{
  "spec_augment": true,
  "loss": "softmax",
  "encoder_mlp_ratio": 3,
  "encoder_fused_qkv": true,
  "encoder_inner_norm": false,
  "encoder_moe_every": 2,
  "encoder_shared_expert": false,
  "encoder_subsampling": 2,
  "encoder_positions": "conv",
  "text_encoder_mlp_ratio": 4,
  "optimizer": "muon",
  "momentum": 0.9,
  "adamw_lr_other_params": 0.0021,
  "max_steps": 6800,
  "weight_decay": 0.01
}
Rows from block 3 of the audio encoder of a small contrastive audio-text model, named by matrix and row number. Rows with one number within an expert belong to one neuron, the router's apart. Each number is 50 + 15 x the weight over its row's rms, rounded and kept within 0 to 99. All counts start at 0.
Before each expert's rows are labels from the 100 clips, of 14976, where the router gives the expert most weight on average: "loudest band" is the band of the loudest frequency at the time of the peak. Only what is clearly more common there than usual is listed. The data: synthesized solo parts of chorales (CocoChorales).
# router: router (encoder.blocks.3.mlp.router.weight, 32x192, trained with AdamW), inputs 0-95
# gate: expert gate (encoder.blocks.3.mlp.gate, 32x48x192), inputs 0-95
# up: expert up (encoder.blocks.3.mlp.up, 32x48x192), inputs 0-95
# down: expert down (encoder.blocks.3.mlp.down, 32x192x48, transposed), outputs 0-95

# expert 22
loudest band: 250 to 500 Hz
router.22:75 48 57 44 67 39 38 47 70 67 55 35 51 56 44 57 64 56 29 77 61 57 58 57 66 36 46 39 51 64 47 35 51 47 36 64 55 62 57 37 45 32 34 19 64 64 82 42 57 27 41 43 23 46 35 71 38 53 37 80 69 33 67 33 64 25 28 60 47 64 39 54 56 33 39 62 47 34 48 35 34 74 47 33 61 82 48 47 69 58 36 26 49 50 58 30
gate.10:50 62 38 40 59 63 33 51 41 37 43 22 52 57 44 58 49 35 58 78 60 60 39 33 26 79 69 52 40 53 67 45 62 46 49 43 54 55 33 71 56 25 60 56 60 62 54 78 46 43 64 51 51 44 47 22 42 55 40 48 70 77 78 34 49 48 45 76 51 23 20 60 64 53 53 56 31 42 33 61 42 55 52 52 26 41 29 29 12 58 09 43 83 35 78 61
up.10:41 67 54 56 39 54 41 51 35 43 46 39 47 69 37 81 47 53 57 73 52 52 36 32 12 65 53 35 44 55 68 41 63 49 43 17 71 46 42 63 45 29 65 35 58 69 51 66 43 57 61 48 64 59 47 14 57 55 56 23 62 35 66 43 50 45 45 67 27 34 20 55 64 43 58 65 52 26 46 75 40 52 55 51 53 35 45 37 26 66 05 66 76 40 64 54
down.10:59 39 66 36 41 17 56 18 49 60 67 71 52 50 38 34 26 53 52 64 57 54 49 75 17 09 66 38 60 52 71 49 53 51 35 52 71 46 88 48 67 71 63 45 80 57 52 48 60 53 38 23 59 44 77 86 48 65 73 56 41 41 66 33 63 40 12 49 28 25 29 49 46 40 38 52 44 47 49 29 52 58 77 38 34 08 49 41 40 35 75 49 43 37 44 18

# expert 1
loudest band: 250 to 500 Hz
router.1:40 30 60 17 56 47 39 43 37 34 50 22 51 81 40 27 43 43 44 70 58 59 49 72 33 61 50 55 31 45 60 68 42 54 55 66 70 61 45 68 45 69 72 76 67 45 39 50 40 51 46 62 42 49 80 40 71 26 35 73 47 30 46 40 35 37 42 46 64 59 56 69 48 41 37 72 50 47 30 24 38 53 30 39 57 43 29 40 45 51 40 45 41 69 51 48
gate.5:32 57 75 59 44 33 85 42 40 63 59 36 74 25 46 48 54 44 46 32 36 40 18 37 68 51 54 43 39 48 48 49 60 53 42 31 45 43 44 26 28 43 56 39 46 51 46 55 46 57 54 53 64 36 62 75 40 40 63 28 29 65 26 57 50 58 50 69 50 32 63 13 61 57 64 83 26 76 44 47 57 66 48 44 41 55 50 46 55 68 42 49 63 46 53 14
up.5:54 50 40 51 25 42 66 55 58 58 46 50 70 68 66 32 39 60 61 70 43 55 59 57 52 70 54 62 54 46 47 62 53 54 47 56 67 67 62 70 43 61 32 22 72 49 60 12 32 33 32 62 53 54 43 42 21 57 44 35 54 41 99 54 51 59 52 42 45 52 38 76 43 49 40 61 25 22 61 54 41 37 52 56 66 62 67 49 62 42 59 46 33 61 38 53
down.5:76 49 27 69 55 57 50 56 48 36 27 50 29 68 47 50 51 49 51 75 52 49 46 55 12 62 50 43 54 46 31 49 25 15 52 73 37 41 32 48 51 42 42 49 51 47 40 49 44 62 51 23 52 57 52 50 20 54 26 51 42 50 62 51 38 73 63 55 57 58 40 47 47 55 37 49 50 38 35 51 51 44 36 40 59 51 38 67 39 44 59 41 27 60 04 60

# expert 26
loudest band: 250 to 500 Hz
router.26:69 75 66 48 63 39 44 26 43 57 47 37 23 38 35 41 56 27 46 13 76 75 62 49 58 26 51 29 62 83 28 35 59 48 29 40 57 50 62 43 43 44 32 45 59 64 69 38 25 57 39 56 60 58 68 56 68 32 45 80 54 55 48 51 27 56 37 67 66 35 49 43 68 64 51 57 62 49 40 43 39 51 43 50 42 75 51 69 25 65 61 69 40 46 17 40
gate.5:39 67 50 52 51 86 43 37 52 49 43 42 44 59 53 54 44 41 45 12 49 52 57 62 67 46 36 45 72 66 13 67 17 33 44 26 42 34 65 60 49 47 57 44 43 34 69 35 58 61 39 53 42 57 65 54 49 58 71 71 50 42 53 73 50 41 19 63 53 51 58 88 42 47 44 62 66 42 27 35 54 43 54 69 66 65 87 55 27 58 47 64 59 34 27 99
up.5:67 37 37 54 52 21 59 63 44 44 53 50 58 32 58 41 69 61 57 93 48 42 42 41 33 48 69 61 23 36 84 42 88 68 51 76 56 60 40 46 46 54 37 55 56 63 40 67 40 45 53 49 68 49 33 42 40 44 30 37 53 56 46 35 45 63 80 39 49 48 49 09 55 55 50 38 30 61 65 71 48 54 61 29 41 44 10 48 77 46 54 32 40 72 75 08
down.5:02 58 30 42 34 54 60 42 53 40 41 69 52 38 51 37 56 47 54 67 39 51 57 32 93 53 56 51 44 47 44 56 48 31 51 65 71 49 51 62 40 43 62 42 47 69 60 38 44 54 35 72 47 59 61 37 73 50 56 54 35 61 59 42 60 43 99 70 25 68 49 56 46 89 47 47 46 55 44 84 27 32 30 54 41 45 46 56 64 29 66 43 53 51 37 58

# expert 21
loudest band: 250 to 500 Hz
router.21:42 63 29 66 44 50 19 66 29 63 34 48 62 48 52 61 43 60 35 31 38 60 38 57 53 19 51 38 53 38 80 48 36 44 53 58 55 41 66 38 55 50 28 31 67 42 71 41 56 63 58 50 61 31 64 66 50 35 54 88 56 64 38 70 76 53 44 55 42 44 36 56 58 66 26 45 63 72 62 32 38 60 42 35 63 39 49 34 81 54 41 39 48 50 76 54
gate.0:62 72 37 63 78 59 61 46 27 62 48 52 35 53 49 40 45 46 37 55 54 46 40 37 61 53 41 58 24 62 65 08 56 57 58 59 85 30 69 62 34 44 38 22 51 38 32 62 32 57 56 72 48 22 67 61 43 58 57 41 39 85 97 59 40 29 67 46 79 63 11 67 53 56 40 49 51 43 62 37 50 64 35 46 60 54 42 55 36 43 54 42 30 49 07 65
up.0:76 56 31 32 60 62 52 49 28 43 39 40 40 58 79 37 44 58 33 48 43 60 35 50 71 50 21 56 38 61 55 12 58 70 50 67 73 30 56 61 52 46 39 29 42 39 48 60 44 58 81 75 54 50 57 67 44 50 54 66 52 70 99 57 44 48 70 36 74 51 31 44 56 32 40 41 49 23 61 44 53 70 60 60 49 42 38 17 42 66 44 51 34 53 19 58
down.0:70 40 49 42 45 49 44 29 47 50 56 45 52 33 40 45 34 46 49 34 64 35 36 76 40 34 13 44 62 47 72 40 49 49 42 39 60 39 40 53 52 57 61 36 44 52 51 45 52 66 27 00 45 60 54 41 27 54 66 45 57 52 44 51 60 52 56 49 05 77 83 66 53 40 37 48 68 33 56 77 41 53 34 53 51 64 31 60 56 62 74 52 36 54 58 76

# expert 13
loudest band: 250 to 500 Hz
router.13:68 71 47 49 70 44 56 58 47 57 64 22 47 47 42 30 53 27 31 21 72 61 62 52 72 21 80 53 80 54 56 27 48 36 63 48 55 67 59 56 25 63 39 30 26 56 61 55 44 60 29 45 62 23 72 50 39 52 72 24 48 62 35 26 72 44 32 58 63 46 45 37 62 72 34 52 48 69 35 67 45 33 62 31 31 57 51 68 61 48 74 71 54 55 42 25
gate.0:43 67 54 73 69 46 48 45 50 38 36 44 80 56 45 86 51 72 47 43 40 55 45 29 48 61 28 47 37 46 39 53 38 74 26 28 50 37 35 24 50 53 68 40 57 53 38 47 43 26 50 33 60 47 44 16 54 49 33 34 80 33 49 35 76 52 47 57 62 33 30 94 60 41 37 55 55 54 49 38 51 50 51 60 35 45 65 78 65 70 32 45 46 58 66 44
up.0:47 43 63 58 54 31 62 50 42 32 50 39 49 47 46 78 50 71 56 22 42 52 47 32 66 57 30 47 51 52 40 43 29 56 17 37 50 44 37 14 58 41 69 29 70 50 45 45 52 34 61 26 76 57 38 34 66 51 37 29 75 33 32 36 64 63 54 45 44 42 29 79 60 46 59 41 58 58 37 27 57 29 55 61 54 55 52 61 63 67 49 48 43 62 60 49
down.0:27 69 39 39 35 35 45 26 42 15 43 63 36 53 50 48 36 49 54 56 44 41 42 11 96 41 44 58 52 38 69 52 46 53 46 70 68 50 42 33 45 47 63 42 75 46 53 62 54 45 59 29 48 87 27 40 24 81 65 53 62 45 47 49 84 52 99 42 00 28 18 49 22 44 54 68 56 52 40 68 55 35 52 64 48 47 39 22 56 67 45 56 51 44 44 44

# expert 9
loudest band: 250 to 500 Hz
router.9:67 54 23 55 45 42 44 44 56 46 54 33 41 54 61 40 55 48 53 76 51 67 77 68 50 56 30 71 31 49 35 50 70 43 66 54 41 45 33 80 71 49 53 25 48 40 55 50 77 78 65 30 54 34 66 57 57 60 53 67 47 60 17 45 62 51 72 27 72 60 39 67 23 51 29 68 36 36 67 21 56 42 36 52 41 59 34 41 38 57 36 47 53 61 50 26
gate.10:39 80 73 27 42 47 36 37 32 53 52 24 33 80 39 60 57 61 49 26 51 45 49 56 67 36 45 48 75 45 44 73 57 36 36 39 45 37 34 49 54 41 63 55 51 40 54 52 61 64 70 69 55 50 38 15 52 75 48 51 55 60 57 58 62 51 44 56 47 59 47 51 43 29 43 53 48 63 53 60 36 44 60 64 29 54 55 54 29 62 18 32 57 55 64 00
up.10:45 21 57 41 71 68 48 84 44 65 44 56 55 44 11 60 61 55 53 64 59 49 63 60 56 41 52 50 49 32 41 87 51 82 51 44 44 46 54 61 77 57 56 41 51 60 02 49 42 46 50 74 61 50 45 27 47 43 43 43 46 36 61 61 32 39 63 42 61 21 57 43 49 57 44 61 67 34 61 41 27 19 34 51 44 36 42 75 21 58 72 56 58 28 48 32
down.10:47 42 55 26 65 52 55 44 43 63 29 63 69 58 58 33 57 41 35 59 41 57 43 15 14 75 64 44 45 28 63 53 36 47 47 35 51 65 53 19 18 64 40 50 68 33 61 28 68 48 51 57 72 08 42 78 15 11 44 43 49 55 46 50 36 60 46 35 68 41 43 61 25 52 50 52 26 67 44 42 57 61 61 23 50 33 53 63 41 53 44 46 42 49 50 68

# expert 4
loudest band: 250 to 500 Hz
router.4:31 38 66 67 32 60 30 48 38 27 48 60 50 49 41 31 74 30 53 43 50 68 80 53 32 70 60 55 60 60 60 25 53 68 71 64 40 63 79 33 57 69 46 66 36 58 76 41 43 57 46 33 67 37 69 46 37 40 63 27 43 33 33 69 56 48 54 27 41 38 36 72 54 71 32 52 22 37 27 58 49 58 61 19 80 37 61 78 41 61 48 52 66 44 27 16
gate.10:47 56 66 21 25 47 55 37 53 65 54 62 41 47 38 58 37 57 54 58 13 52 34 50 43 35 67 47 54 56 41 56 50 38 55 62 46 47 48 56 65 62 52 40 42 25 48 24 65 59 63 41 45 61 23 60 64 70 52 37 64 33 60 66 51 47 37 64 72 48 18 69 51 44 56 35 82 73 66 13 44 61 47 43 58 37 53 34 59 50 52 61 11 54 40 54
up.10:59 42 46 83 58 36 49 57 54 52 62 49 70 63 60 42 60 47 43 52 72 44 52 49 46 37 39 40 55 37 57 31 56 71 52 51 48 52 28 46 50 38 42 42 52 85 57 43 34 47 37 62 50 36 78 45 47 39 32 37 60 68 32 55 68 59 48 30 27 56 84 26 42 63 40 75 49 58 32 68 60 55 30 54 27 68 47 68 33 48 57 32 93 41 49 53
down.10:38 47 53 20 68 51 60 35 56 88 45 58 63 47 40 41 41 47 51 74 51 48 62 61 50 23 47 57 48 59 30 51 48 58 54 38 63 75 44 37 50 59 40 45 27 45 47 33 63 51 67 44 57 38 64 59 66 80 66 57 64 72 44 60 58 45 52 31 39 42 81 39 73 68 49 66 37 57 54 54 65 45 64 45 33 73 56 56 40 76 55 48 38 53 30 20

# expert 16
loudest band: 250 to 500 Hz
router.16:42 63 35 42 32 45 48 42 49 69 28 53 60 66 67 51 72 66 58 60 82 36 42 71 30 49 54 43 46 74 63 54 55 55 24 18 59 56 27 62 64 39 28 69 53 51 41 23 32 39 67 51 51 30 51 62 59 77 57 80 34 35 57 64 54 41 43 76 66 64 45 36 60 30 56 56 62 34 28 59 39 58 35 43 36 26 46 62 25 32 31 71 49 67 52 51
gate.0:70 53 63 48 68 53 54 72 59 44 59 53 73 43 47 43 27 46 51 49 46 82 32 65 48 40 21 40 54 39 23 28 43 68 59 74 38 50 51 33 49 50 19 42 45 33 45 88 47 55 44 51 83 51 59 59 48 63 33 66 32 59 17 34 63 68 59 47 85 54 35 60 54 59 57 50 29 57 55 32 57 44 40 51 28 53 73 52 58 48 51 63 53 42 36 49
up.0:52 63 64 39 59 56 44 60 25 43 48 34 39 42 49 54 53 48 49 60 51 26 58 40 39 61 61 55 49 47 50 61 60 62 51 48 50 61 69 72 87 61 55 34 48 41 42 36 40 58 16 21 31 44 49 46 30 41 59 23 63 62 89 52 62 43 53 20 20 56 58 61 41 50 68 39 46 33 69 74 74 36 70 35 77 61 45 99 23 55 70 34 47 46 59 68
down.0:41 59 51 59 31 60 54 33 56 49 70 81 60 40 50 46 80 55 60 49 52 43 49 82 33 23 57 54 36 49 54 56 40 41 51 30 20 63 46 36 80 38 60 49 59 51 38 43 36 51 28 79 51 16 57 82 89 77 45 62 60 48 30 36 58 73 61 38 36 45 57 41 54 83 60 52 26 48 28 67 52 56 55 61 46 46 55 64 47 64 27 49 49 59 52 70

# expert 8
loudest band: 250 to 500 Hz
router.8:64 56 49 55 47 61 44 59 27 43 69 37 27 32 75 52 27 46 41 64 37 56 31 56 43 45 46 45 66 44 28 51 35 42 47 26 43 57 58 23 75 33 48 55 66 76 53 44 47 68 42 56 53 36 37 69 50 49 62 74 64 66 35 63 72 76 35 58 58 48 49 45 51 34 52 37 65 39 58 48 47 62 24 37 80 69 60 40 52 46 70 30 65 27 22 19
gate.5:51 39 62 26 30 41 42 39 54 62 48 10 49 47 74 41 53 60 43 57 39 60 31 50 49 40 15 38 37 23 56 56 54 37 35 50 58 45 47 78 41 55 50 59 43 60 54 41 40 42 53 52 54 68 45 48 63 67 32 36 71 39 36 54 58 53 44 56 58 35 49 44 59 60 38 64 52 29 30 71 48 76 49 44 25 33 38 22 62 27 94 56 68 58 27 75
up.5:59 76 43 66 76 77 61 62 35 86 56 89 21 39 21 59 59 67 29 38 56 45 64 20 53 45 60 53 42 62 60 53 58 83 61 48 47 60 38 21 75 29 53 46 57 44 22 76 59 47 64 36 45 41 41 08 34 28 45 90 58 66 72 30 41 39 60 26 50 72 60 51 47 42 45 43 58 61 63 30 39 32 44 65 40 73 51 84 56 57 40 32 60 48 75 31
down.5:62 35 36 17 50 39 39 81 53 60 36 57 40 34 46 42 47 48 49 50 84 51 46 79 47 56 63 51 51 51 49 55 46 50 54 39 58 57 12 41 61 46 49 43 36 65 46 49 51 34 64 44 56 53 62 55 78 39 37 53 36 31 39 58 52 42 06 38 42 58 66 48 50 55 60 54 56 65 59 67 62 31 71 65 70 51 71 48 39 79 72 52 88 42 78 48

# expert 6
loudest band: 250 to 500 Hz
router.6:58 46 45 63 42 51 74 44 51 62 43 28 33 73 43 34 47 45 66 72 28 39 44 70 45 57 38 39 65 34 35 52 45 40 71 27 47 46 68 58 45 69 38 64 45 58 71 44 34 45 65 66 83 29 58 25 65 47 37 29 37 65 68 71 66 62 54 12 68 60 43 32 63 50 21 43 31 53 54 40 50 54 43 60 60 53 41 33 36 46 66 52 36 38 43 35
gate.5:42 44 45 41 72 41 57 37 42 52 55 45 81 79 41 53 49 47 46 47 26 41 62 44 53 72 66 70 44 46 48 46 69 64 69 61 25 67 37 20 32 51 95 55 36 31 47 56 72 43 37 49 46 51 26 58 63 40 37 51 22 45 66 19 53 57 34 37 39 56 71 31 47 57 51 53 34 39 53 39 54 39 20 59 35 67 56 16 46 77 37 51 61 62 85 47
up.5:47 53 51 57 73 35 57 45 53 55 53 53 80 76 39 49 45 48 43 35 38 31 53 46 50 79 61 62 40 37 51 48 69 56 66 59 08 48 35 24 36 43 89 57 42 35 48 67 72 47 39 52 58 47 22 48 61 47 45 48 26 64 50 16 57 54 56 36 42 46 71 30 46 61 47 53 27 36 59 21 54 38 21 59 40 63 62 26 35 69 53 54 55 52 73 43
down.5:89 51 28 97 43 38 45 99 56 25 58 64 59 58 46 62 33 55 45 47 54 45 53 61 39 50 51 56 54 38 44 55 43 53 37 47 15 46 58 28 46 33 48 38 37 56 41 46 54 43 46 57 61 43 58 50 76 38 48 49 45 45 40 32 36 65 38 49 59 52 55 51 35 26 42 51 68 40 62 05 47 34 36 63 65 55 58 55 59 72 48 53 39 46 58 79

# expert 12
loudest band: 250 to 500 Hz
router.12:31 57 55 53 34 63 41 32 50 61 69 68 52 21 57 26 57 58 50 57 42 50 70 61 40 54 44 25 66 30 75 61 31 45 56 31 36 46 83 30 23 59 37 73 63 75 66 34 46 43 43 55 75 67 48 39 47 66 26 32 66 55 33 27 44 87 69 61 54 46 81 62 62 47 39 63 54 74 53 37 69 59 42 63 46 38 28 53 24 21 57 61 67 63 57 62
gate.0:24 68 24 86 45 59 46 50 52 50 52 43 50 31 50 69 57 47 22 41 41 43 60 36 51 47 18 46 41 42 60 38 23 81 78 31 50 40 43 18 46 48 18 46 40 53 46 36 11 51 46 24 71 55 54 80 37 35 23 00 30 64 54 71 52 20 57 61 46 49 63 90 38 52 70 55 69 40 48 46 44 61 69 54 39 38 42 36 94 42 77 36 60 63 39 34
up.0:79 28 67 44 49 38 59 41 30 59 49 66 41 66 47 38 74 48 62 44 56 40 66 74 51 43 65 43 46 56 68 67 89 31 38 51 38 54 53 54 36 51 60 70 56 26 53 58 73 50 72 71 31 42 57 25 71 51 73 91 51 27 62 44 43 64 29 31 47 73 53 06 39 49 57 59 75 28 76 38 40 24 32 50 59 66 44 73 29 47 42 76 48 40 19 61
down.0:59 66 37 43 63 54 39 76 38 86 53 43 55 63 43 47 75 60 46 54 42 51 31 59 00 53 46 52 40 46 33 49 58 29 42 56 62 54 54 68 84 53 40 56 63 49 43 60 54 60 32 70 48 48 58 78 74 46 76 61 54 32 65 33 23 55 17 46 50 42 39 34 55 71 62 46 49 43 54 45 35 59 59 51 66 31 64 55 49 39 73 52 66 47 14 13

# expert 18
loudest band: 250 to 500 Hz
router.18:64 52 50 73 76 35 76 63 58 82 55 19 43 28 59 58 55 46 47 53 56 55 47 76 40 56 24 38 29 60 38 66 47 47 32 45 41 54 43 44 29 45 33 72 40 63 36 27 53 72 55 35 51 54 32 37 57 66 51 29 32 60 30 47 53 36 53 60 62 44 75 51 62 23 72 84 86 34 68 50 37 19 37 51 18 48 11 24 36 58 41 40 74 64 71 55
gate.5:34 40 34 92 55 52 47 53 57 39 46 32 55 51 57 37 54 40 35 39 60 64 44 13 52 69 19 28 24 47 72 36 29 10 64 63 50 47 80 64 48 53 35 59 60 54 56 54 74 64 34 75 60 39 28 51 38 60 43 62 63 54 47 46 78 27 67 87 20 79 38 57 73 62 53 62 37 55 56 18 59 42 59 37 53 50 77 82 81 46 56 57 56 44 66 41
up.5:53 71 64 08 34 66 39 45 64 42 55 78 48 42 46 60 59 56 70 68 41 48 68 48 37 50 59 56 73 70 36 66 52 24 54 18 52 38 44 52 27 45 87 58 50 42 56 62 49 36 41 23 32 40 50 38 63 80 44 89 55 31 51 44 35 70 34 40 60 36 40 46 42 49 65 48 62 32 37 66 33 36 57 43 62 65 82 40 63 38 58 21 62 29 60 76
down.5:34 31 75 19 37 46 37 80 48 35 36 61 49 53 47 43 58 66 62 59 47 50 59 46 39 83 73 47 38 37 39 57 46 28 55 49 89 60 75 49 28 38 51 54 30 56 62 69 61 43 63 75 39 17 60 56 84 42 60 60 42 34 39 48 44 59 45 58 33 43 57 48 12 54 45 61 49 25 62 56 61 35 46 45 65 43 37 60 48 54 37 42 65 50 49 38

# expert 25
loudest band: 250 to 500 Hz
router.25:44 33 43 72 70 58 55 54 53 35 45 49 39 37 62 28 41 60 69 65 43 46 60 58 65 51 51 54 47 44 54 37 34 46 49 57 61 49 50 57 40 65 59 51 39 18 48 39 48 28 71 44 60 68 36 76 71 50 26 68 68 54 33 37 43 55 24 52 39 28 73 17 38 37 31 69 81 53 35 32 49 61 44 68 42 59 63 44 66 30 40 42 21 69 42 81
gate.0:54 68 16 54 37 50 70 48 59 38 38 83 73 40 58 53 41 50 32 56 23 50 46 41 57 47 80 45 40 62 39 37 23 41 51 23 50 47 66 45 50 52 46 41 42 54 53 44 40 30 52 97 47 29 61 49 42 23 67 42 58 35 70 69 46 53 50 46 46 71 60 47 34 44 26 54 35 38 64 42 49 38 37 45 36 66 59 72 72 64 80 57 49 53 55 56
up.0:26 63 90 11 57 45 25 59 34 52 68 32 42 51 15 59 52 51 51 31 59 56 35 55 43 53 21 48 68 28 47 58 68 57 51 57 38 52 39 62 47 61 27 32 69 56 53 51 61 61 52 00 48 62 45 57 51 63 55 69 41 58 37 39 48 40 61 35 60 50 51 49 59 63 42 50 47 59 46 58 47 80 62 63 48 41 34 52 51 47 25 60 61 52 44 37
down.0:58 40 48 83 67 54 27 27 45 52 45 47 52 48 48 72 43 46 48 57 42 60 71 96 50 58 46 53 70 60 57 53 45 35 45 52 46 44 19 35 33 35 52 48 65 49 48 65 51 53 77 40 45 19 38 42 30 29 47 60 50 72 59 71 68 35 24 57 65 45 70 57 50 51 55 62 31 31 52 20 60 35 32 38 45 57 28 58 54 45 90 50 72 49 35 71

# expert 23
loudest band: 1000 to 2000 Hz
router.23:67 35 33 20 49 52 41 30 28 42 49 54 63 43 42 34 60 65 40 79 41 43 53 40 26 64 27 55 48 38 11 45 52 55 56 62 40 40 24 71 33 51 63 41 68 42 39 50 69 56 47 42 35 56 41 50 29 48 37 33 44 73 63 46 28 33 59 58 35 35 51 43 51 34 64 35 36 65 45 31 69 39 53 55 37 67 43 50 71 34 53 16 42 31 77 63
gate.5:29 56 46 52 47 37 43 51 42 58 58 48 34 61 44 75 54 42 59 49 50 51 60 75 66 75 49 66 37 38 54 34 53 55 72 83 23 33 71 42 51 55 36 77 37 51 16 44 28 56 48 47 46 49 67 41 50 59 27 38 52 42 31 71 34 44 59 18 44 73 51 52 38 43 39 63 41 18 51 47 39 49 50 53 48 43 24 38 61 44 48 33 74 61 50 39
up.5:58 50 37 45 65 45 51 53 33 38 34 87 87 38 86 40 25 57 57 47 42 54 34 74 49 44 70 42 30 55 81 33 47 52 45 54 78 43 53 55 36 56 50 23 62 47 71 60 53 59 64 42 64 43 70 60 70 54 73 32 38 07 35 44 17 45 31 34 28 62 37 48 59 40 65 47 50 59 45 53 62 68 35 49 12 25 29 56 28 62 52 73 46 31 53 73
down.5:71 72 47 32 51 49 43 85 49 54 34 45 50 57 54 47 64 45 66 46 41 61 58 60 70 86 22 63 81 59 13 54 56 61 44 58 56 43 52 56 30 39 47 58 75 33 48 33 55 62 45 26 61 44 58 32 45 14 87 42 43 28 59 54 38 67 51 82 49 26 49 53 46 20 31 53 47 35 56 26 44 41 67 59 44 60 49 67 50 58 18 32 46 63 54 57

# expert 5
loudest band: 250 to 500 Hz
router.5:60 71 46 51 31 46 49 53 56 39 54 58 65 47 69 52 27 42 28 73 53 67 36 60 65 49 45 51 47 35 47 43 52 47 58 37 30 70 65 65 35 38 62 63 25 64 27 61 46 48 64 56 66 57 34 57 36 55 40 34 76 57 27 40 64 52 65 35 67 26 68 46 48 58 48 75 42 52 47 59 39 53 33 26 32 26 63 61 46 49 37 37 36 52 60 27
gate.5:60 58 62 32 75 70 67 73 65 75 53 32 31 50 29 75 58 61 56 13 59 40 49 59 44 20 34 49 48 67 52 50 62 46 92 55 73 44 27 59 32 41 57 48 45 42 61 66 50 71 49 39 81 32 38 24 55 35 36 44 32 33 39 48 50 36 49 35 34 51 66 69 25 62 42 47 72 20 37 51 57 47 60 54 38 75 27 44 34 68 28 47 54 56 40 21
up.5:44 61 48 63 54 79 42 51 63 56 37 76 71 45 03 87 54 56 72 34 53 44 64 54 36 27 59 41 55 46 29 38 61 45 49 65 62 30 30 48 67 49 59 60 55 48 43 68 49 71 40 35 65 39 42 76 53 63 66 39 40 56 33 55 48 54 28 44 34 34 54 51 26 52 22 26 48 28 58 48 54 53 51 65 53 62 49 42 40 52 36 37 60 32 39 26
down.5:39 57 56 58 40 31 36 47 46 44 31 43 41 47 58 65 58 47 78 34 18 68 09 31 67 56 58 49 69 61 54 53 59 69 61 73 63 66 70 61 40 53 42 39 54 41 31 50 56 29 43 63 52 35 63 91 61 51 59 41 47 43 55 27 54 70 81 46 49 72 83 41 31 31 24 55 57 70 51 36 46 45 52 62 61 55 54 38 28 69 33 49 38 48 38 48

# expert 15
loudest band: 250 to 500 Hz
router.15:47 73 68 68 56 64 63 59 89 41 44 54 59 52 54 61 36 54 44 19 54 59 75 48 65 37 23 53 73 86 51 65 39 26 45 54 46 62 50 54 44 71 65 44 37 29 28 60 25 62 55 48 54 50 74 53 36 76 84 86 63 42 57 44 51 46 27 74 62 53 41 37 25 52 57 26 51 36 58 38 45 28 38 52 49 61 75 75 24 61 31 68 63 32 49 40
gate.0:45 32 49 70 40 60 55 46 55 47 35 58 75 44 62 25 19 53 53 52 66 44 48 28 72 29 82 52 34 47 58 45 51 59 71 66 79 39 54 47 39 69 50 37 34 31 78 54 49 52 28 54 60 49 61 57 32 29 45 40 43 66 17 42 50 17 33 78 60 53 53 89 45 59 63 85 45 46 56 72 50 36 67 42 41 25 54 67 54 35 68 52 55 67 36 75
up.0:50 68 61 41 41 51 60 67 57 36 43 57 37 48 33 36 88 41 48 20 56 48 55 59 54 58 41 40 59 36 56 64 49 48 56 22 34 48 36 52 58 40 57 42 48 54 59 75 21 61 55 49 43 42 56 31 56 64 32 49 53 71 66 54 36 89 64 10 46 46 75 19 66 69 38 44 58 61 36 55 31 53 56 61 46 60 51 28 27 68 15 43 62 45 61 41
down.0:50 61 43 42 63 54 63 68 47 36 45 51 28 50 41 29 34 57 47 34 49 56 42 99 55 56 71 58 37 46 71 47 42 60 35 51 52 39 40 70 51 51 47 63 47 42 51 54 61 57 71 64 68 64 61 52 16 47 64 50 47 45 38 61 05 46 89 54 54 54 49 47 37 27 75 53 54 55 45 40 40 41 64 42 59 53 49 58 52 68 91 45 47 60 11 74